From a checkpoint of a small image classifier.
Model: 32-pixel images, moe top_k.
Rows from block 3 of a small image classifier, named by matrix and row number. Rows with one number within an expert belong to one neuron, the router's apart. Each number is 128 + 24 x the weight over its row's rms, rounded and kept within 0 to 255. All counts start at 0. Numbers have three digits each.
Before each expert's rows are labels from the 100 images, of 14976, where the router gives the expert most weight on average: "strongest on" is what is common among them. Only what is clearly more common there than usual is listed. The data: photos of arthropod specimens (BIOSCAN-5M).
# router: router (model.blocks.3.mlp.router.weight, 32x128, trained with AdamW), inputs 0-63
# gate: expert gate (model.blocks.3.mlp.gate, 32x32x128), inputs 0-63
# up: expert up (model.blocks.3.mlp.up, 32x32x128), inputs 0-63
# down: expert down (model.blocks.3.mlp.down, 32x128x32, transposed), outputs 0-63

# expert 16
strongest on: order Lepidoptera
router.16:132140139109122111150171182134162113144191106120128121129143162140153136099134111106077140111133142141112126159095171132119119171123111106166102169113103160196134135157153125130140144135142104
gate.3:122155165122102144140095161086121121157146110133068155130105135103164139125146131084175135135130125117101143152142129131134109121149148137164125119146132158115155161127129104140111096124073126
up.3:133117133102120119145075143079112131115138138121088142110128116124137132145132153094145117134121139110078147119119158094092105137156153151178115117147161159130124142142075112132118101088089127
down.3:148161162129104126132153125124113146089097122134149110133143142067120119125098117132117129101143126099159140107139122111127178184078133155107122114128086136134169079116141158067118134153167146

# expert 25
strongest on: order Coleoptera; family Throscidae
router.25:135139154096167126137119116101117119125107106111149138140141120151125074098105102123076174148139126139089094079101100182131147116093121124123114114100125119112087104116071145159114102125151116
gate.3:131134139140136158090123089160146129121128147131156137124117131133172137115136129139121113134144122122131130120123083109080120130122137095087135100140082158108110129191119145078094136172177132
up.3:124134080109124101146137162087140105131143080109126093137136135125110135151179143135149123132125128156160124106133145149173140111121113168203128135109152122167148121102134142177133103075121125
down.3:131114118065138094121132120124147145139136128139100126168190148134146143110115109089146148167131120084103153122123140156090119123142153126175115137113127159129166165133117097157121097136071103

# expert 26
strongest on: order Coleoptera
router.26:081138135141140114125095128124065180070123156144111125122120112124153137135103146124165157113101115102151149141100118072088101107144121188099120130121149119063136118139100120138118107099088093
gate.3:187111101092125137126121130120164175161152147120113131122103128128127136170087149119134146115117092150099119161133110139148151156132146108124104109135110141172110156110146132096100131149197132
up.3:145149125133089127117177097139112118105133116122128122131102122152138153140151146157118149143138138100107129144127108119102109096126119141116121153125114142104086150158106128221152136086131119
down.3:066135123154116162083139131113092131127172107124120123118111138118155128116156155178138096096158090128161126125092118135133129122126132114144128098118130147126095120087076162199118119135111079

# expert 8
strongest on: order Coleoptera
router.8:108111131148120129142107120108136141097075186097114159146127133141084121130119103131124120151136113150174091123180110171147137114115130174071121110139098072089146157141132126119117147162124130
gate.3:128142137160145138134172144129126144105161152124139120116104160215074129126124130153148165120132125162159143108135118125161158094130133162152122091091103108131123113218103123113160092141120109
up.3:137153127112141107096141138135122128138117118120091126146148106057131115150148141113137136139116146133094116128111153155072156171139112120087105155150150193139151134071152084149106127120116136
down.3:145107094133101121152119133103106152110105151127110132094119105142136127146097134131181115150108155167093121152102126074138126143138131133100140093103122143123161124151099102131080098161107130

# expert 19
strongest on: order Coleoptera
router.19:112153100106122134182138123141111141114090109107142185116142138119102119116130149107142088127138115151098137143157162093093122141118124089085105147107123128101136121132139102104149140146165168
gate.3:140139158143097201116176120139180137153097130155153107145119102182170115127139123122142157162118148108132117145133145093084150096088098141102156154110142114132138125209110153105112106131151130
up.3:113129100125176049139100148127087123104169109091102135106131157082110141133120151142130096104120109139129140123127121162179108153158150124145094091147126128122114117032143097145132131121127124
down.3:102143127163126128138142132102144127139156123117172125114105106085179124145124114096135105134159146101180120131145140104070123136086134125143130162131132127073128167083122122089184101118122176

# expert 7
strongest on: order Diptera
router.7:170128108150098145143182137114122104114128128141141108119137124097101129158099132109159180157155177146138154160120139113145130151169112122163101141118155163112117161132194160104106116096115147
gate.3:141112148115117136171124152158119133104104147115101151109108149158114129110153141054122128088151127135097121110143133160126113117130149134127174166120122146139122164106086095152127147128118083
up.3:136122149119100121151114083153105111116147126123150087154104121099106138127144122151146117140135122151149128143145125134163122118142086150139115133125130070121121117139086158124135156117098106
down.3:090135100136119132095163116146135149111147159122139095143104154109125141159131147136204121127136143142121144099114125113157119077159134103146126151139179113156116222175096146123126120125104122

# expert 23
strongest on: order Lepidoptera
router.23:132153121144128100088130118095103115144158099119143089159126095174142119114155130104155162086122121149158168141120167100178146120137150104125160162115140174126143136127125133106161136123144111
gate.3:114135160128115144138141174157139133093122118161127144115132190139143125131124151161112121126136144085133102111146137135153093104093189146189125122157084105127129097087124127138120125187123126
up.3:111133125031133137135163122119142118113128112141145119139120089134118142152177088112120149137135118154148110129131122140188135140135143102171147133138109124139132116125108147176141148140155112
down.3:158103154154140169129101123146140132124125047125116106128093122107152129135164093120167086116110143137166106135124083139114155163125101170155149092136112106085145175095145128108153074103117144

# expert 11
strongest on: order Lepidoptera
router.11:148163089152130116117169141145152122157129145096150104141114077136164147087144094111163104102140108131145098140118120157081119119122102152094096129107108144130160154117165115109130148158092110
gate.3:112147100097132163086146135109109126126154084130157125149130136179131139086111113156163143157157164114101132102149117132123163133158128111102119074123145120103134126133160162159116095125136148
up.3:116123124148119151172130143147183139154104168126092140131116110078112100150118137101108116140098135156150072159121159130138090135095116151123125166115096121166152147116129068137150162125124149
down.3:119117122135112175108140096110126150135163087127131130104138199101114176158137094129147122113148134116142114145125138142107175175127084132120167089150137138103107161114155131144160120111117151