A small image classifier, trained from scratch.
Model: 10.4M parameters, arch convnext, norm rmsnorm, activation swiglu, moe top_k, patch size [2, 2], depths [2, 5, 5], widths [64, 128, 256].
Rows from block 3 of a small image classifier, named by matrix and row number. Rows with one number within an expert belong to one neuron, the router's apart. Each number is 128 + 32 x the weight over its row's rms, rounded and kept within 0 to 255. All counts start at 0. Numbers have three digits each.
After each expert's rows are labels from the 100 images, of 14976, where the router gives the expert most weight on average: "top examples" is what is common among them. Only what is clearly more common there than usual is listed. The data: photos of arthropod specimens (BIOSCAN-5M). In brackets: how many of the 100.
# router: router (model.blocks.3.mlp.router.weight, 32x128, trained with AdamW), inputs 0-63
# gate: expert gate (model.blocks.3.mlp.gate, 32x32x128), inputs 0-63
# up: expert up (model.blocks.3.mlp.up, 32x32x128), inputs 0-63
# down: expert down (model.blocks.3.mlp.down, 32x128x32, transposed), outputs 0-63

# expert 1
router.1:169116107132176146120143156108189108130155115174139089124110137149178181171122082121097121156084097157116099176176161143142202131140080185148165125127124160130170176110117103175183104120076152
gate.3:124143071105153159128158122148105119060069140141200124138115092083154072176117166149116157135066153141142061138156121123148152162091155132174119061162176098099116121123072127151168105132105128
up.3:107149147148116138126164064171104131111111122107165139132168119112125188104076082162170094152160130146115126073151119157127162142172109125116102137148044068102128112111144140132082136128115110
down.3:167151163106175163112097118115166138073148109131089180127158108107135168132102167106105144107110169158106139110125096126119161169141136154139144109102153123033177125215165152140171144162103145
gate.4:160200098165101114149128144122127192089162128129110154100171121121108137164139137172051152136129128188078080095105097101075173149131114139139146132105191064128142162085167153120101122099150121
up.4:159082148130128158130108104179088111142109120160172163124126160141117127136164085089178168120151079060144196163161172144211099086093086134143122139145123176142104120182089105081143171148095112
down.4:124103092099134088054140145148173134134144142123168155202138128126087136156156143137069121063138152065135147084133155106151162163078189146098104181128067096089156125118089117127110169121120181
gate.5:146133121083182135119060151128119083124200150144130130126122124115082112095114092114140137065146155202147116132095128139147053174157184111129104096126133154067142084157075100143159155127125119
up.5:159176136098152123145082150080134149095145135122098142147103190132174151158170114120128092152112126173164067088197118099184034111192117109120132131135083151149126111134096107143164133183096130
down.5:103122130109091156139135114147179171100148097133099118113167185107109165153090191180113135145123185131167148122159126112138148136088090135153101170040178128130152150065102113120119083109079141
top examples: order Hymenoptera (43)

# expert 26
router.26:065142137145144110124085128123045197050121165149105125121117107123161140137095152123177167107092110093158156145091115054074092100150118209089117130119156116041138115142091117142115100090075081
gate.0:107097111107107185112060086167159140081107049141105193111147106127158144122098136148109114146138172094091086129057144095141128131129126108097109127129079089100076152137102098154157140182197131
up.0:115152127099082166137045086177141133074130091155125175088155100101139121140118108170106106128127164099117136124057127090122139117155080145147110108134108107077116162168098079181138155150129152
down.0:152115114195134193200119115158119128102092108116010127111083150095121129069105111154160115206153110152099127151141130114168072057146104099146093113161109134149145146179111128101128139137114173
gate.1:116134121116128149159169110095141190100145097113113086139073102188141108129110100123158169142145129197155080165136120104137146129133095094098131165127145158126127132171206136115110156190199145
up.1:136173114124121134079113147153102137090136120128064091140118187164145150168100173132110079116110064130111104109166166121181117100107084159138116180128106131224075085165174104122105111176128155
down.1:097132152109127083175119146085138083161112153143101151108125080180043106145152125139156147125064132126114103086117196134166152113129226120125143168142033138084130114137099126175159093149130068
gate.2:142135107081182152171191153189108098130113069133175176139099030125131124132112121100161169125080185097097112130083070140086180143142175124115129111097128100094117107087156199120133135121179179
up.2:058118117131169105164088120139109113142138130150133173103091101116119089145121149080049116113141134112112179142112125104036111145147171141117123122116192089115131123101116129087133143163120140
down.2:146104177135147080131122167108123116216196160111052159116147094219124169084093142128126080103097089174100117145065135122171124171146080162107145176106135149158127123109140098105088111145101165
top examples: order Coleoptera (44)

# expert 7
router.7:184128101157087150148200140109120096110128129146146102117141122086093129167089133103170198167164193152141163171117143108150131159182107120175093145115164174107113172133216170096099112085110153
gate.0:112083133133150125076087146121148111115188120135131145154125092103124130114133109104124171097147128175190203145106132143118126147091093134080106125132169109135110104147083134098079135147207180
up.0:167090112148171145079176118156175105136161121133193161156168131067105155133152092162117159132128150198187176150115180178166160147111104100090136126105139137134088120140127180102070124139193166
down.0:086141102102109050148178131103124180181088145127131137111101219088128146124135164024081047087166129121180116097140115155098097123131195093142132193116116131121141119061146161090064128167157137
gate.1:104117129109132075147100090148117130117156186096104095145106041059111137100126150118155094135163123125168159160142207139163112105135099158114145129145147058070149105141097086150131178128141108
up.1:124136137087099139090144082138184083128142113117119127181156043113087145130107165148149087113155071188148157119111177089135162099146085122123165132150162130089115105126119109097105163085149178
down.1:120154141100145163130181119173114118138158112148096164130106166132073132148099122105073148148117128112109054145106155081100140211125132130046159083151178193145129064102148098166122158110154048
gate.2:111085104096159160170152109112078140090130043119098140141185089081108095081112169121152115133140161075145130157108140181165100120120160133139141094132152129048128129145084127077060122118168156
up.2:147159148107124096122026106152199168170128200135175118125076167195110160163115101120117136058120084137121164172156167120079164099138090148121112122104096103169143157123076128178173123094072074
down.2:116108135205168185137141137072102139073176098140164117130125100166126126133184102131187146120110153122087079188160112140182167163142042149142117126106094096089058134209138144168136083117130131
top examples: order Diptera (62)

# expert 22
router.22:095083166137192095161130123088105133094106086081150083146126148150110138122172154161120095146121181106143106205102104136154164130099081082161196128116153122138134107157100131194095109208082152
gate.0:108185160095105105082100083088102121128167186131182093165148091171110098149138165082132109065130070122119176134075142126101131066120100091116099109092129130139167147138100084126155102052035126
up.0:164076118114130103132198141117174146104078151117098144097117136133145147095104183184134142124128170118127111185166139077159063185166147220121130149153085114154140065121126157143108153152205127
down.0:096150179185107159105147112146099102083166083127148138096149110147172084118097087155131186121131185084184166139154172098134118120125152142139139120149159161152090093116129182107142255151117109
gate.1:123108160145139144113074138202067159166151070092110138107110088157110156103167124069143089122118148122123075119164160139096146152093134128117156145124119151164066081117157143092192110105076112
up.1:102071150103146171132108131107130143188086107127050075132094180152088116151110050094166108113091104106087135143108092102219101111164137139095173146136116128121149119136101133135113145150095086
down.1:059178084115136103161174133137145074212135131104169126130143157102146143151157119161101121210090135131149148125125149105109142141053113116114142052093094129146079144167179154101158138153133132
gate.2:132126115109123127134089134144169123121233135147147180116104072113137105128053157156119130157115143136107164161181119086096120135081111125084113100097108117120159061120102138152150097123179158
up.2:126087125102131182165171123104076157142089099095105135125097196079127158124102113131108132116137132196100136116134156136105115062135165114097127156141153066169061214080108144087132154149123087
down.2:150094146097104136146129123133201143092084145107071107110127094071130145129086092136095133167138089121163076157121144112188076138131151156103145139093209073127145119151128132144097069128131133
top examples: class Arachnida (30); order Trombidiformes (26)

# expert 6
router.6:117123090144152168133136156112156089068124131080066118093106223103121125148106127127113112145127080188147162114142164186172117117133156102170148154113123108225055091142137104169179127118099161
gate.0:128149174155123101131151085157142101126132120115185115164131146107088136105121110144173125129126146134125158123189128124110092110154155161123149154118134135164072174192209173082121161142051115
up.0:078098063130105125104088104063081127127161135152066139131128120143147088151135118123075120118082116153118116128121174131117113089151127060174103114106120084076180144126064132184156072123178135
down.0:166141049060127160127122159154157154145144164106134084125090133135129093129128181080110125080129138167089186156100156104123097061163140113119068175131129123230092173110145133137148123104096172
gate.1:081140103094158012134121067123145125067074097135169132166140100171117075103087138168102172089134121081187096132109122110130093101166137140105119120128072095055081152113122176137107143092119062
up.1:114141094132115130129156160101122171169158151147150097138124161188156144150127133127149136143103132093115093154106177221194111174152141135084091164143112058142130149135217135115085181172138082
down.1:148118082098115144119173120074142092144147190106167115122130116078130124132147180158104119194171164170138119135173157128036178170155113173113128089194163168163204178127196115119143102113121127
gate.2:115166204147138157147088167048099131151168087115085152111106125159163134062194162105166087111116087117142199129123119140133125131122178109132153109124120121127134105149149140163124103157129133
up.2:137084108112158101105109128140114160148082115154115087127079139104123133103097076146198129143111202150139084175112089119144133116116122125113146082120150144079132199020137088080112116051085141
down.2:129147170136160080130198138133124113200141156114083103184149193160119122129179078093172080129111150085109141174101151148140102166152135139127102121159119128150069190123114101151134092125141134
top examples: order Coleoptera (37)

# expert 23
router.23:133161119149128091075131115084094110150168090117149076170126084190147116109164130096164173071120119156167182146117179091195152118139157097124171173110144189125148139127124135099172139121150105
gate.0:128114134106144061151062100136136130141117104128049149130102126086174108138120139166151124127096086095168162153098177076017139116144084104096108138125139092139121129180114085072154083114170133
up.0:124180135121123068096070145100145146101098189156123140190133120069117139159105164089059118110121144119128120131126156105094150124107159187193148115141166179091119148145154108139182104092062083
down.0:089143121145101158080169106136158137177141161145184100142158121093133110150065111092175115121148134143156146113101156148162128131123119135158095119150079163055164193152156150193091052102062124
gate.1:087150118147103099161159084054126127095120123138096150172129118082113132162115111139118118127105069126159184062126132141138114111056128102139121139138149106097129117220099123105137127096195130
up.1:139128126081123136079161158174153107154187116137152112105148137165141161098155106144124171162171118122125103137152109155109115136117116137175168136108046116161142143092097145070111110201127091
down.1:115163138042118139063074142143089126104127220148148113176155133205107103076140118132204162156106139121151145103092132150132140124099107123130144104110101106195159071187134096137123043123133116
gate.2:130134088108157162120124109163143098140169148173112105107165083135199168092161138098151080142145095147136165174120165118086132099161131075117176094138153145090125174037108140141101106154156110
up.2:106133153145099192134152147085140145100140122134157146170138148188079106126124112142158128189087115093062082067113086227143177105063136127146138133083193117176126093158131111102196138114119151
down.2:172124141148160100113130149080094152113166078128090141135143106154127089072123116130032156157117078130138159135138192122010125160125142148116178058135156130050068178183142151134127138182152111
top examples: order Lepidoptera (42)

# expert 25
router.25:138143162086181126140116112091113117125100099106157142145145118159124057088098094122059189154142126143076083063092090200131154111082118122121109110090125117107073097112051151170109093124158112
gate.0:134097147154175143114169165111066098112159055140132146150100201146162127123188116144138156186148107115104189119164149175119101067101118114123108087142154063113139148033129133083141093112165129
up.0:099163118096079099146095117149200141154078200109139121118153053081089144116082149097137088056121155154134085126116105064128185163125131143142138161113101185152115105201120130166144151159064137
down.0:167165137103169194161091187084155120207135186097143193165180067148136136118033113128125155074106080134155147095145110145127124162163109112133097087117115148060155144112110118148092117142117119
gate.1:114143158110198064108184163147118161110106138096162126100115104014120139088106158129130128136129176107130093090109148180144086099099105174113125102126123122128169123118138121132172170118086119
up.1:138115089147062194151086100110133085148154117153084121153143156239146117160141104130131138117129076148125160171144095077107172160157153076137129154133142126126092131138115131122079091139181135
down.1:109141141166117132107142147133176085195145068112182091130098053113151137119091109156114082123153101150110134156128140088152135118104166137071157145128165128146117128113153128100132033096137164
gate.2:133179144132157106098126147156160138128127149113131139151086091116149151165127096152104107129097041120085140113069143133108115139097128108120142085175143162100135083075177158087120098187070116
up.2:176151113124108110112135105111140101128126106116094154169124053068173175184175155128160107141155085123167106141143183070103159135162096150187115103157136195160114155144077112130126134142112135
down.2:087097071083120160124106151187102154150122147123177130100140093149080161079136098198116197148111064166145104200113132125144132080101098153115133095075149146152100075145122104130152140176119140
top examples: order Coleoptera (61); family Throscidae (25)

# expert 14
router.14:156105133114098073147097090065126097145124185132104131107157100133114103084179118123104105115064186114152078071161105151134133157132134096175106169151108143117122086132122155126140192047092082
gate.3:152086084093147166143120109107141147127139136151065095112113137101164094145133158137206106185106138092163138144110179156151132110095178131084160129137161126095118164089158081137126128098119135
up.3:139110115098164122142120135139150140108187162152075068086103168117177099152135136119186153198120172135118160103093176137121166127121198104092152086129156156105147160088172092148148126050130138
down.3:105099128148199132111137140171113159144141080098218167072144124149096157136190172121134148109121166120135179108136141110105127052145091108119120170143143110133161134134143144143107163139145081
gate.4:112096139128106094120142147162130140131134137126177144144127082157152116111106130056101142157166150061151135125135119119172145113118134131118093114142165148116179124204130155124132204110130146
up.4:142143145119120194143126061105136161094077132123139099104135188110096143139144149172183110119128094162149132181134143131155103122126123121103173152111081108074086129114150112144139087168091122
down.4:107116173042097066163054144141095142116101100157245121142153184173132132140113164140076154128125140125119096063144177150144155161084099147116126136106156110111099109122189136166098100124146088
gate.5:112160123143172114138130103117131054098074097115142126162129080113170087126177171140113144121147146154128048070127103105160166130057119116065140126127112174107177158093182119107110066109135191
up.5:142101143116101148136137147137138177145184163156143151109118172173083151124063100126150130145099119150124182192126158141073099143166129127174115140142132060141083073134090152146140206158080073
down.5:147138119123115074112119148134099160180095097104065125133201169147159141099120162106109127157147157155116116098082132134091103112080097158095096102100103139089141133139213116121106113106118019
top examples: order Hymenoptera (47)

# expert 10
router.10:152125112075146142147116169161056118134108122170116182127159143116067149143114120107145163174150141107156063110125160148137076163119133129184124168133149106172155137141112134114112131121137139
gate.0:132134132078113112136141108142041150113085145134091178153120176141150111157128100094127130119113124154152114083139120113138076128136108127134101105163171098141113103156091109145142094170125124
up.0:131128111166160114087093174207119131145176081127121119118121130168114136104114144127148090103119117068078127132100195111145135135125177129090121151111092162114144155148197098139108155160161102
down.0:094142138064166106127055122157109134146130089148112127101076148186167135107178115120116158238105132136173083151070159155116084140088177140074087144118118121114130142157103133137142089166169192
gate.1:121147173107121151106098141088093151098105061152052083077172145142173111163099088131138117128114135090140165135176142108129106120138117122123158099142121165109101076093091106147143122083117105
up.1:163177132039148123129092127189110136164104142113105118153158156092091100104128145172123145118078113101152027142124123140209113158162098149171113163105143141149139200151159152191113128140108114
down.1:113137095029123157061141104170137120148172192135136164155072111126116131141119181136104139115122113145169080156098180161120135041138096156102153140118181154170151102134141119138107245111144090
gate.2:095144132059144053140152103132168138160113035090121172179151115113133116086108109127076096123133138130153089144065150189155193112145086126101152074119089141101137135152143154091120104177150167
up.2:116146171115145144105082174041105137101104166144060170119150162130051091126110135116083162114144122147107108214148052061130105180099163102098130140119148134141093146102142110169115145088074117
down.2:080120143057137097201107133102060082128115122136102166150132130155149083155116152145075175126153086158129053148126189098114108091177100138108172109133121123142137081091130122120130188118145199
top examples: order Coleoptera (67); family Throscidae (28)

# expert 21
router.21:139141092154082081080088094117201094149105136115144102136136184113090109114154167136103074124137119153150162117138120124050107094133106181167133145163119132132155092119128136126141133152121097
gate.0:128140136105130099125150123171180136146105170137123185142103131171065089113151119138082153079084112113127100174096170146128118149139131131105096122125101088105127132102095156044116127121137061
up.0:142164164104120093125105115166149137115100185145083196111117164139125099117164104209088111050134059149147099166075122150161094199140100146143112108142149107139116134128137109081153125097095101
down.0:101134112131162091192168161155116084151136140106097084112127169196172132123124094152047084141136122124102131109143191135154122125185137086128101126082127160148108133127136073165094131160123154
gate.1:114164146139132142160180134163139151153099198128111189146138136116163108085120131061075097091101108165163065105114150101129135083134152114083139084138155083087134116145093126154139204112060166
up.1:115147129156130125148146192125196128162098117128094128154135145092132095091176062074100119100107107187132144154121111122101157139129119097077140175130148111141083105093070091045173159076159158
down.1:118132070211118145165164158132101103160153109109100210123111133164126134145102187181133086149111148088193081129112117110083114143150120167185165112142168169142092239107151125153098113119172113
gate.2:120170096175109171119111142102095159115127164121100124076137076132153134178078131109124109172150084114152157117174156155070178059125129129103133104112111152086152040096153084213128107155119184
up.2:141068164105142094163119115165142137113111118138141133163126131109128160076147134103125138144118177166127083148106118113124082160170135151142116134131150084131087201177112151059120166063139089
down.2:098125118053145093144194136127099106180119076142151102116106155159161183183106135132096145141134120147096113155165198122144157124138132114146158079127134147082159043154162111134103152119111113
top examples: order Lepidoptera (40)

# expert 16
router.16:133143143102120106157186200136173109149212098118128119129149173145161138090137105099060144105135147146107125169083185133116115186122105099178094183107095171219137137167162124131144149137146095
gate.0:112100095059125104204132171168165130142187188113133146138121116158188126108081093157159098140148174118094015140181128141140123140159151096213130134153099109107144151135102146167146157146143121
up.0:166141156163142135070134106079118125131088075133084142103154139161040134116146155109112159137114097149149245123100118119136099141108141142060102126116163126153113127105080125102123113068109138
down.0:122150080133127120146157091138156093233122146130128156106077188139173085126129140150109113109146095108134052144120194133127101069166089114135125111163109130135178047054079129177152144098083175
gate.1:160136110096124128103221155031096135113163060136155032132137068132075145134144177151139131138105113121091145122167104164107134172143076160122114145159143160171088096102113132133168128105158145
up.1:165156131115124142127167145136152131105163104115180065142143021068122144162143123146101132101140102138096114161144124139093102158097051173151136182146133178200076097141134131172143159117126106
down.1:104120104138155150112157140099128085124195075129057162120096116089107193097131158166112133136107121131122051121107109145073091144108027115126153077132090132134107144147096115139160145109133139
gate.2:087137148170118064159165131106104136125027180141168133147136152091101108093152105138079174120148122127187061179131070118114164129123122124144098157137122094183131148109115136135168117130093069
up.2:177120089018141166145054033154108138081105104097174132145120148141155146167155177172139096139113152113130154105109115164092121096137121154099149103109116143105114116120103050172108133122176135
down.2:155152126096130153141224120159133127127121136133220131135144231159102055134122176084116075099119092128157113131119187097189133110106124153176105083144156097151149144147109167051113058154130184
top examples: order Lepidoptera (41)

# expert 28
router.28:127067143175210204171129138103138124123068097154127170191112133113104119167160191072134085127162117125130105049125141105134135129149123126140143127094164107182102176088107104121108150123134148
gate.3:128130070085180145115079087213157133143156123126031193153123065180102084121140160099077095128116148154091125163099094116186097162093107095074101086123102150134126144128083139118103131106145143
up.3:132160106083129102178198116208149082090148153131118122108136074183144093164144134154081104136113140169187084151124136095100147185163130175136141144121134173201177152148136158094116144111095141
down.3:136164073131171160194155076121123102220157117128190163125172162133078152157182128092185106097127121149119140140129099114132088139134120105157128138121105138116093215101149114176119137126056096
gate.4:164121138104104105142080079165145133153122082110111118111185183104159143085119124141102159121134143146185096112178128124075097093102152117219108139103108142217123141086166095161104113109122114
up.4:140119105148170096106178130152098180143109149130111151104083103069103055146123121138138127083140137114083156132134142148122130183141195144062086133145153097058112110158151207082155110104156165
down.4:137121135149147074167145179116138148139148140109110139092092137046122129175150158127102090145144157117066115194115137144139112096128180098105135097088134124240102113144202111101109155101132094
gate.5:127170128135074066090140137051089099125122079117168164120156085124077123141056147180070129134103100145146193164166127091143119122138081133098132108175130107124159142185073149167094110122085123
up.5:075143077161145130143068114176127152118120112133123082136170129100117147136102132165181110127135134128157096086146170122162087175111140154083119162155022077157140100134123147077134128168173125
down.5:128128128115142140127121123160086193134143115130127104110155085091145125153151182151163147205096078151138097155165146150085173142150151123133150151128101136194092111237103129150121164134104109
top examples: order Hemiptera (32)

# expert 13
router.13:148073077110136170151119125077200149139110103103130099109081132194141126159129157087152140140106121190168107138093143136087103125162142124196129149110132103141120141132135071147160147126132164
gate.0:077125127106119126148167146114155114122119094159122173105109118171105118175123146117126120115214172128150223127121150164137123125118183137143122103110115101108155152110128093160166105108136123
up.0:126121130136149088123111072108114089188111114099116096167162134062138107105150145101175081113090129149123029133143121132133145082103144185155113123115122114116120085151160145124120118101102108
down.0:180094177222113162131167145069108124098114067128107189124134089087131145093160126172156165122125143122160101199112125153118156110179131123129085141152158159082138126106132149111132078162145071
gate.1:115108142125133111110082175161203130092182149132054088147110162073121125127166135174096143133132172155128041129120130135125115216147088106145118116136091205161127124121105024153124141096173093
up.1:102099133161104064098152123114057120130101062120188239103139063126105096124086142142131110157158143104129185116167100092121147100127129091063130123132110119115124136123095216038148095125146136
down.1:079094095123063125162107136145111097153142148125144152119114182157190091111142098112114147119107115128112101100047166152078120123135201129093095130117187087134099114110173138096149062085107163
gate.2:119125136087207098142200102102222091131100200148140160122142168185128130132124109115100089129055139123132157184157124148127083161093111168155115108111161178124170137112106169147136128071146130
up.2:187126199080178087104131144108166154130085156169123178145120193125096176127104096128174147092113145140108165176138113091107116172075133100146132152130094150105153103110066134167132109070100126
down.2:172150136113154147087058115099118091096123165156118118196136111117149077090083131098122118162166206194115179109164062115220095176107169136145133120116114104103158132116115128136151135138094136
top examples: order Hymenoptera (57)

# expert 11
router.11:154175076161131112113183146151161120167129151085158096145109060139176153073149083106175095093145101133150089144114117167065117116120093160082085129100102149130171163113178110102130155168080104
gate.0:154129083130096078171116063142158106128053169131140130131163103117142104175128105070124098079134087149143106075142117083040086119152181138174133165141188131080072135111128143161109137129057124
up.0:112154138162142178075103160117060186096206116106165121124101123169130137090138160142107165162130146101097163173137156157178188117103081140109130067124087107171146114158129113121169095144221147
down.0:121086113090200101150113127119146138134203134105115124118134152180165113138121146151118227183117119064082161112121090110090105192127107151098131104133124125115102181119144105057122119140153112
gate.1:126127132145168104157155168185131116153175119082135085138133088137128146049130138123135141149124148112116071108118150179106094173154173141131105122112131109155133123160173095165160128172129109
up.1:114146118176135101096180164148122107177192112105132172140095068130158167079116138083137158140115139106113087097164177155089138134132170099138133132145139146167125134157180158109143123150160141
down.1:139124124133187066097118131146110150155065136119131151110154044113157161115154153123191191139130117151123197106102108099080081093130135090105118136146146164159068139137067133162104154104150090
gate.2:143156163179123140112191126128125121094139151150119108150103154135127142129136154227140181164126143121141135134123157148129140182134069125185133150130131076147127120114168173137133107138150126
up.2:133130161047106135095151197106096108137160065142109158065124110105183105116144129111143092091135117070110130099148081087093105144148173116136115072102131136092143103116095107139080130086099134
down.2:149131109059141167173139140096156086162106146127078143144158117176121170076109171140126133158159099159056131141159125133141099079116113119161098105123114148115099183123098139117068140126158119
top examples: order Lepidoptera (29)

# expert 31
router.31:115087120155164138155178164150121149069095160070082111132175131130090096163084104210119143146070081097170073151089088157187177120106122105143147124118107087135144112121185100165107157151144093
gate.0:105137048222105160163137117082176124120128130131089115123154111180147110101085160088130123134155127160167115077118112114113124103175046123083072132152182187145128151132127090151101162130139148
up.0:144141197051134096093116144152101166123131113142185170146116130058091127142158087200137141128114147111089143177143170155139131148081196132122188107112074033111103106078090182101154118141114134
down.0:216175182124140193135099134065135133141202098111138093129110169115158149082134085132133072087151149103137159111100136140082129149149191121173153088128102146105164139080115108086106135115156225
gate.1:150185095077136151147186114126061125108059130098104131133134135074124129145141136109193032186122091156093143076169103100067170088123154133131147104157169121122146099075141105176132150121118148
up.1:154114114115142097106075131146153096145182178161107115124123108145219114140171139117066143078144135147165105160086139221126138170094133144148142108117127106125102107204115134035157104083112143
down.1:075092152082106139125162130160080144118057129129128114065125117147110155173173161147130148122095176129098115119111108121145133144056089053123173096094097117097120136158150151124163159106134134
gate.2:138113116091115133101105177197119151134116081112140149076122058143162146117116131099109123067099134124133199187128153113120119117100158159141129112139091155116134108146082127118088144087194053
up.2:099133139122082120128076110106163168148119069082083120085085134142078144161119069159138153154129143119098094145142134108173144127126148169121129091126156051171138112128098070185130149142200095
down.2:116125119136120134130192130141075151157057111116094126148181105113169113190107060101084156165132158115219150126167099107117109178101118116150120048144162159098141153156126148102146203171158163
top examples: class Arachnida (25)

# expert 19
router.19:106161091099120136200141122145105145110077103100147204112146141116093116112131156100146075127141111158089140149167174082081121145115123076071097153099121128092138119133143093096156144152178182
gate.0:109145143136116154186092174105162156171205156111077159124124097119089162091153117117109143135212091124102175099097099123097167117153150145104106110123172078110118095207078090154154137104158141
up.0:126094128165163124074151082132199110090098103147129087131121189169136127099174123125108200159106161121128066164148174198127085156089094120128114112115073118163114122119165144124069102135114082
down.0:135118144145135162064146105072156059107115169134168140126146073171127157140172135109151137105114082166075096116145047122160120104122131117168179135146112147114085086180152128147109180100123178
gate.1:145130086115121145174159162152161156078111102150082132160151154129094159090076139041121089090147137110158109141135104095160094179123142118089103181100134108139065139189131140125139138102151117
up.1:134085156133184161112128133101104105116116127137142082095112177135232088111181140155141101118125118134103142172124100079140091071146098148122128093132074158123187093157109070104085141188070114
down.1:163098143115139173179090101170136070187139133114086197135167055111119096123133152136115114074108045172146155077144131142186151051135118119080121152054125133137109161115159121095149160095070195
gate.2:121063148069132141175113110161106148175160094118101120145124213103096101136116122119074060138101146136186117132125117144091152165124122147153168165102200133159154124094203117166143121071101076
up.2:136131179201095065072151122157138100115135233166103139091137083171138166094161144114113130079155110086137097150141131136137098120106128149138134087143076127144140171174161117163147119133118127
down.2:176120130169158161140109073080171150107122087135115152204104104071140118118174110150159132105116146117089104099080196109203152121154100152105105119133141125138141196124103143159128120162063101
top examples: order Coleoptera (42)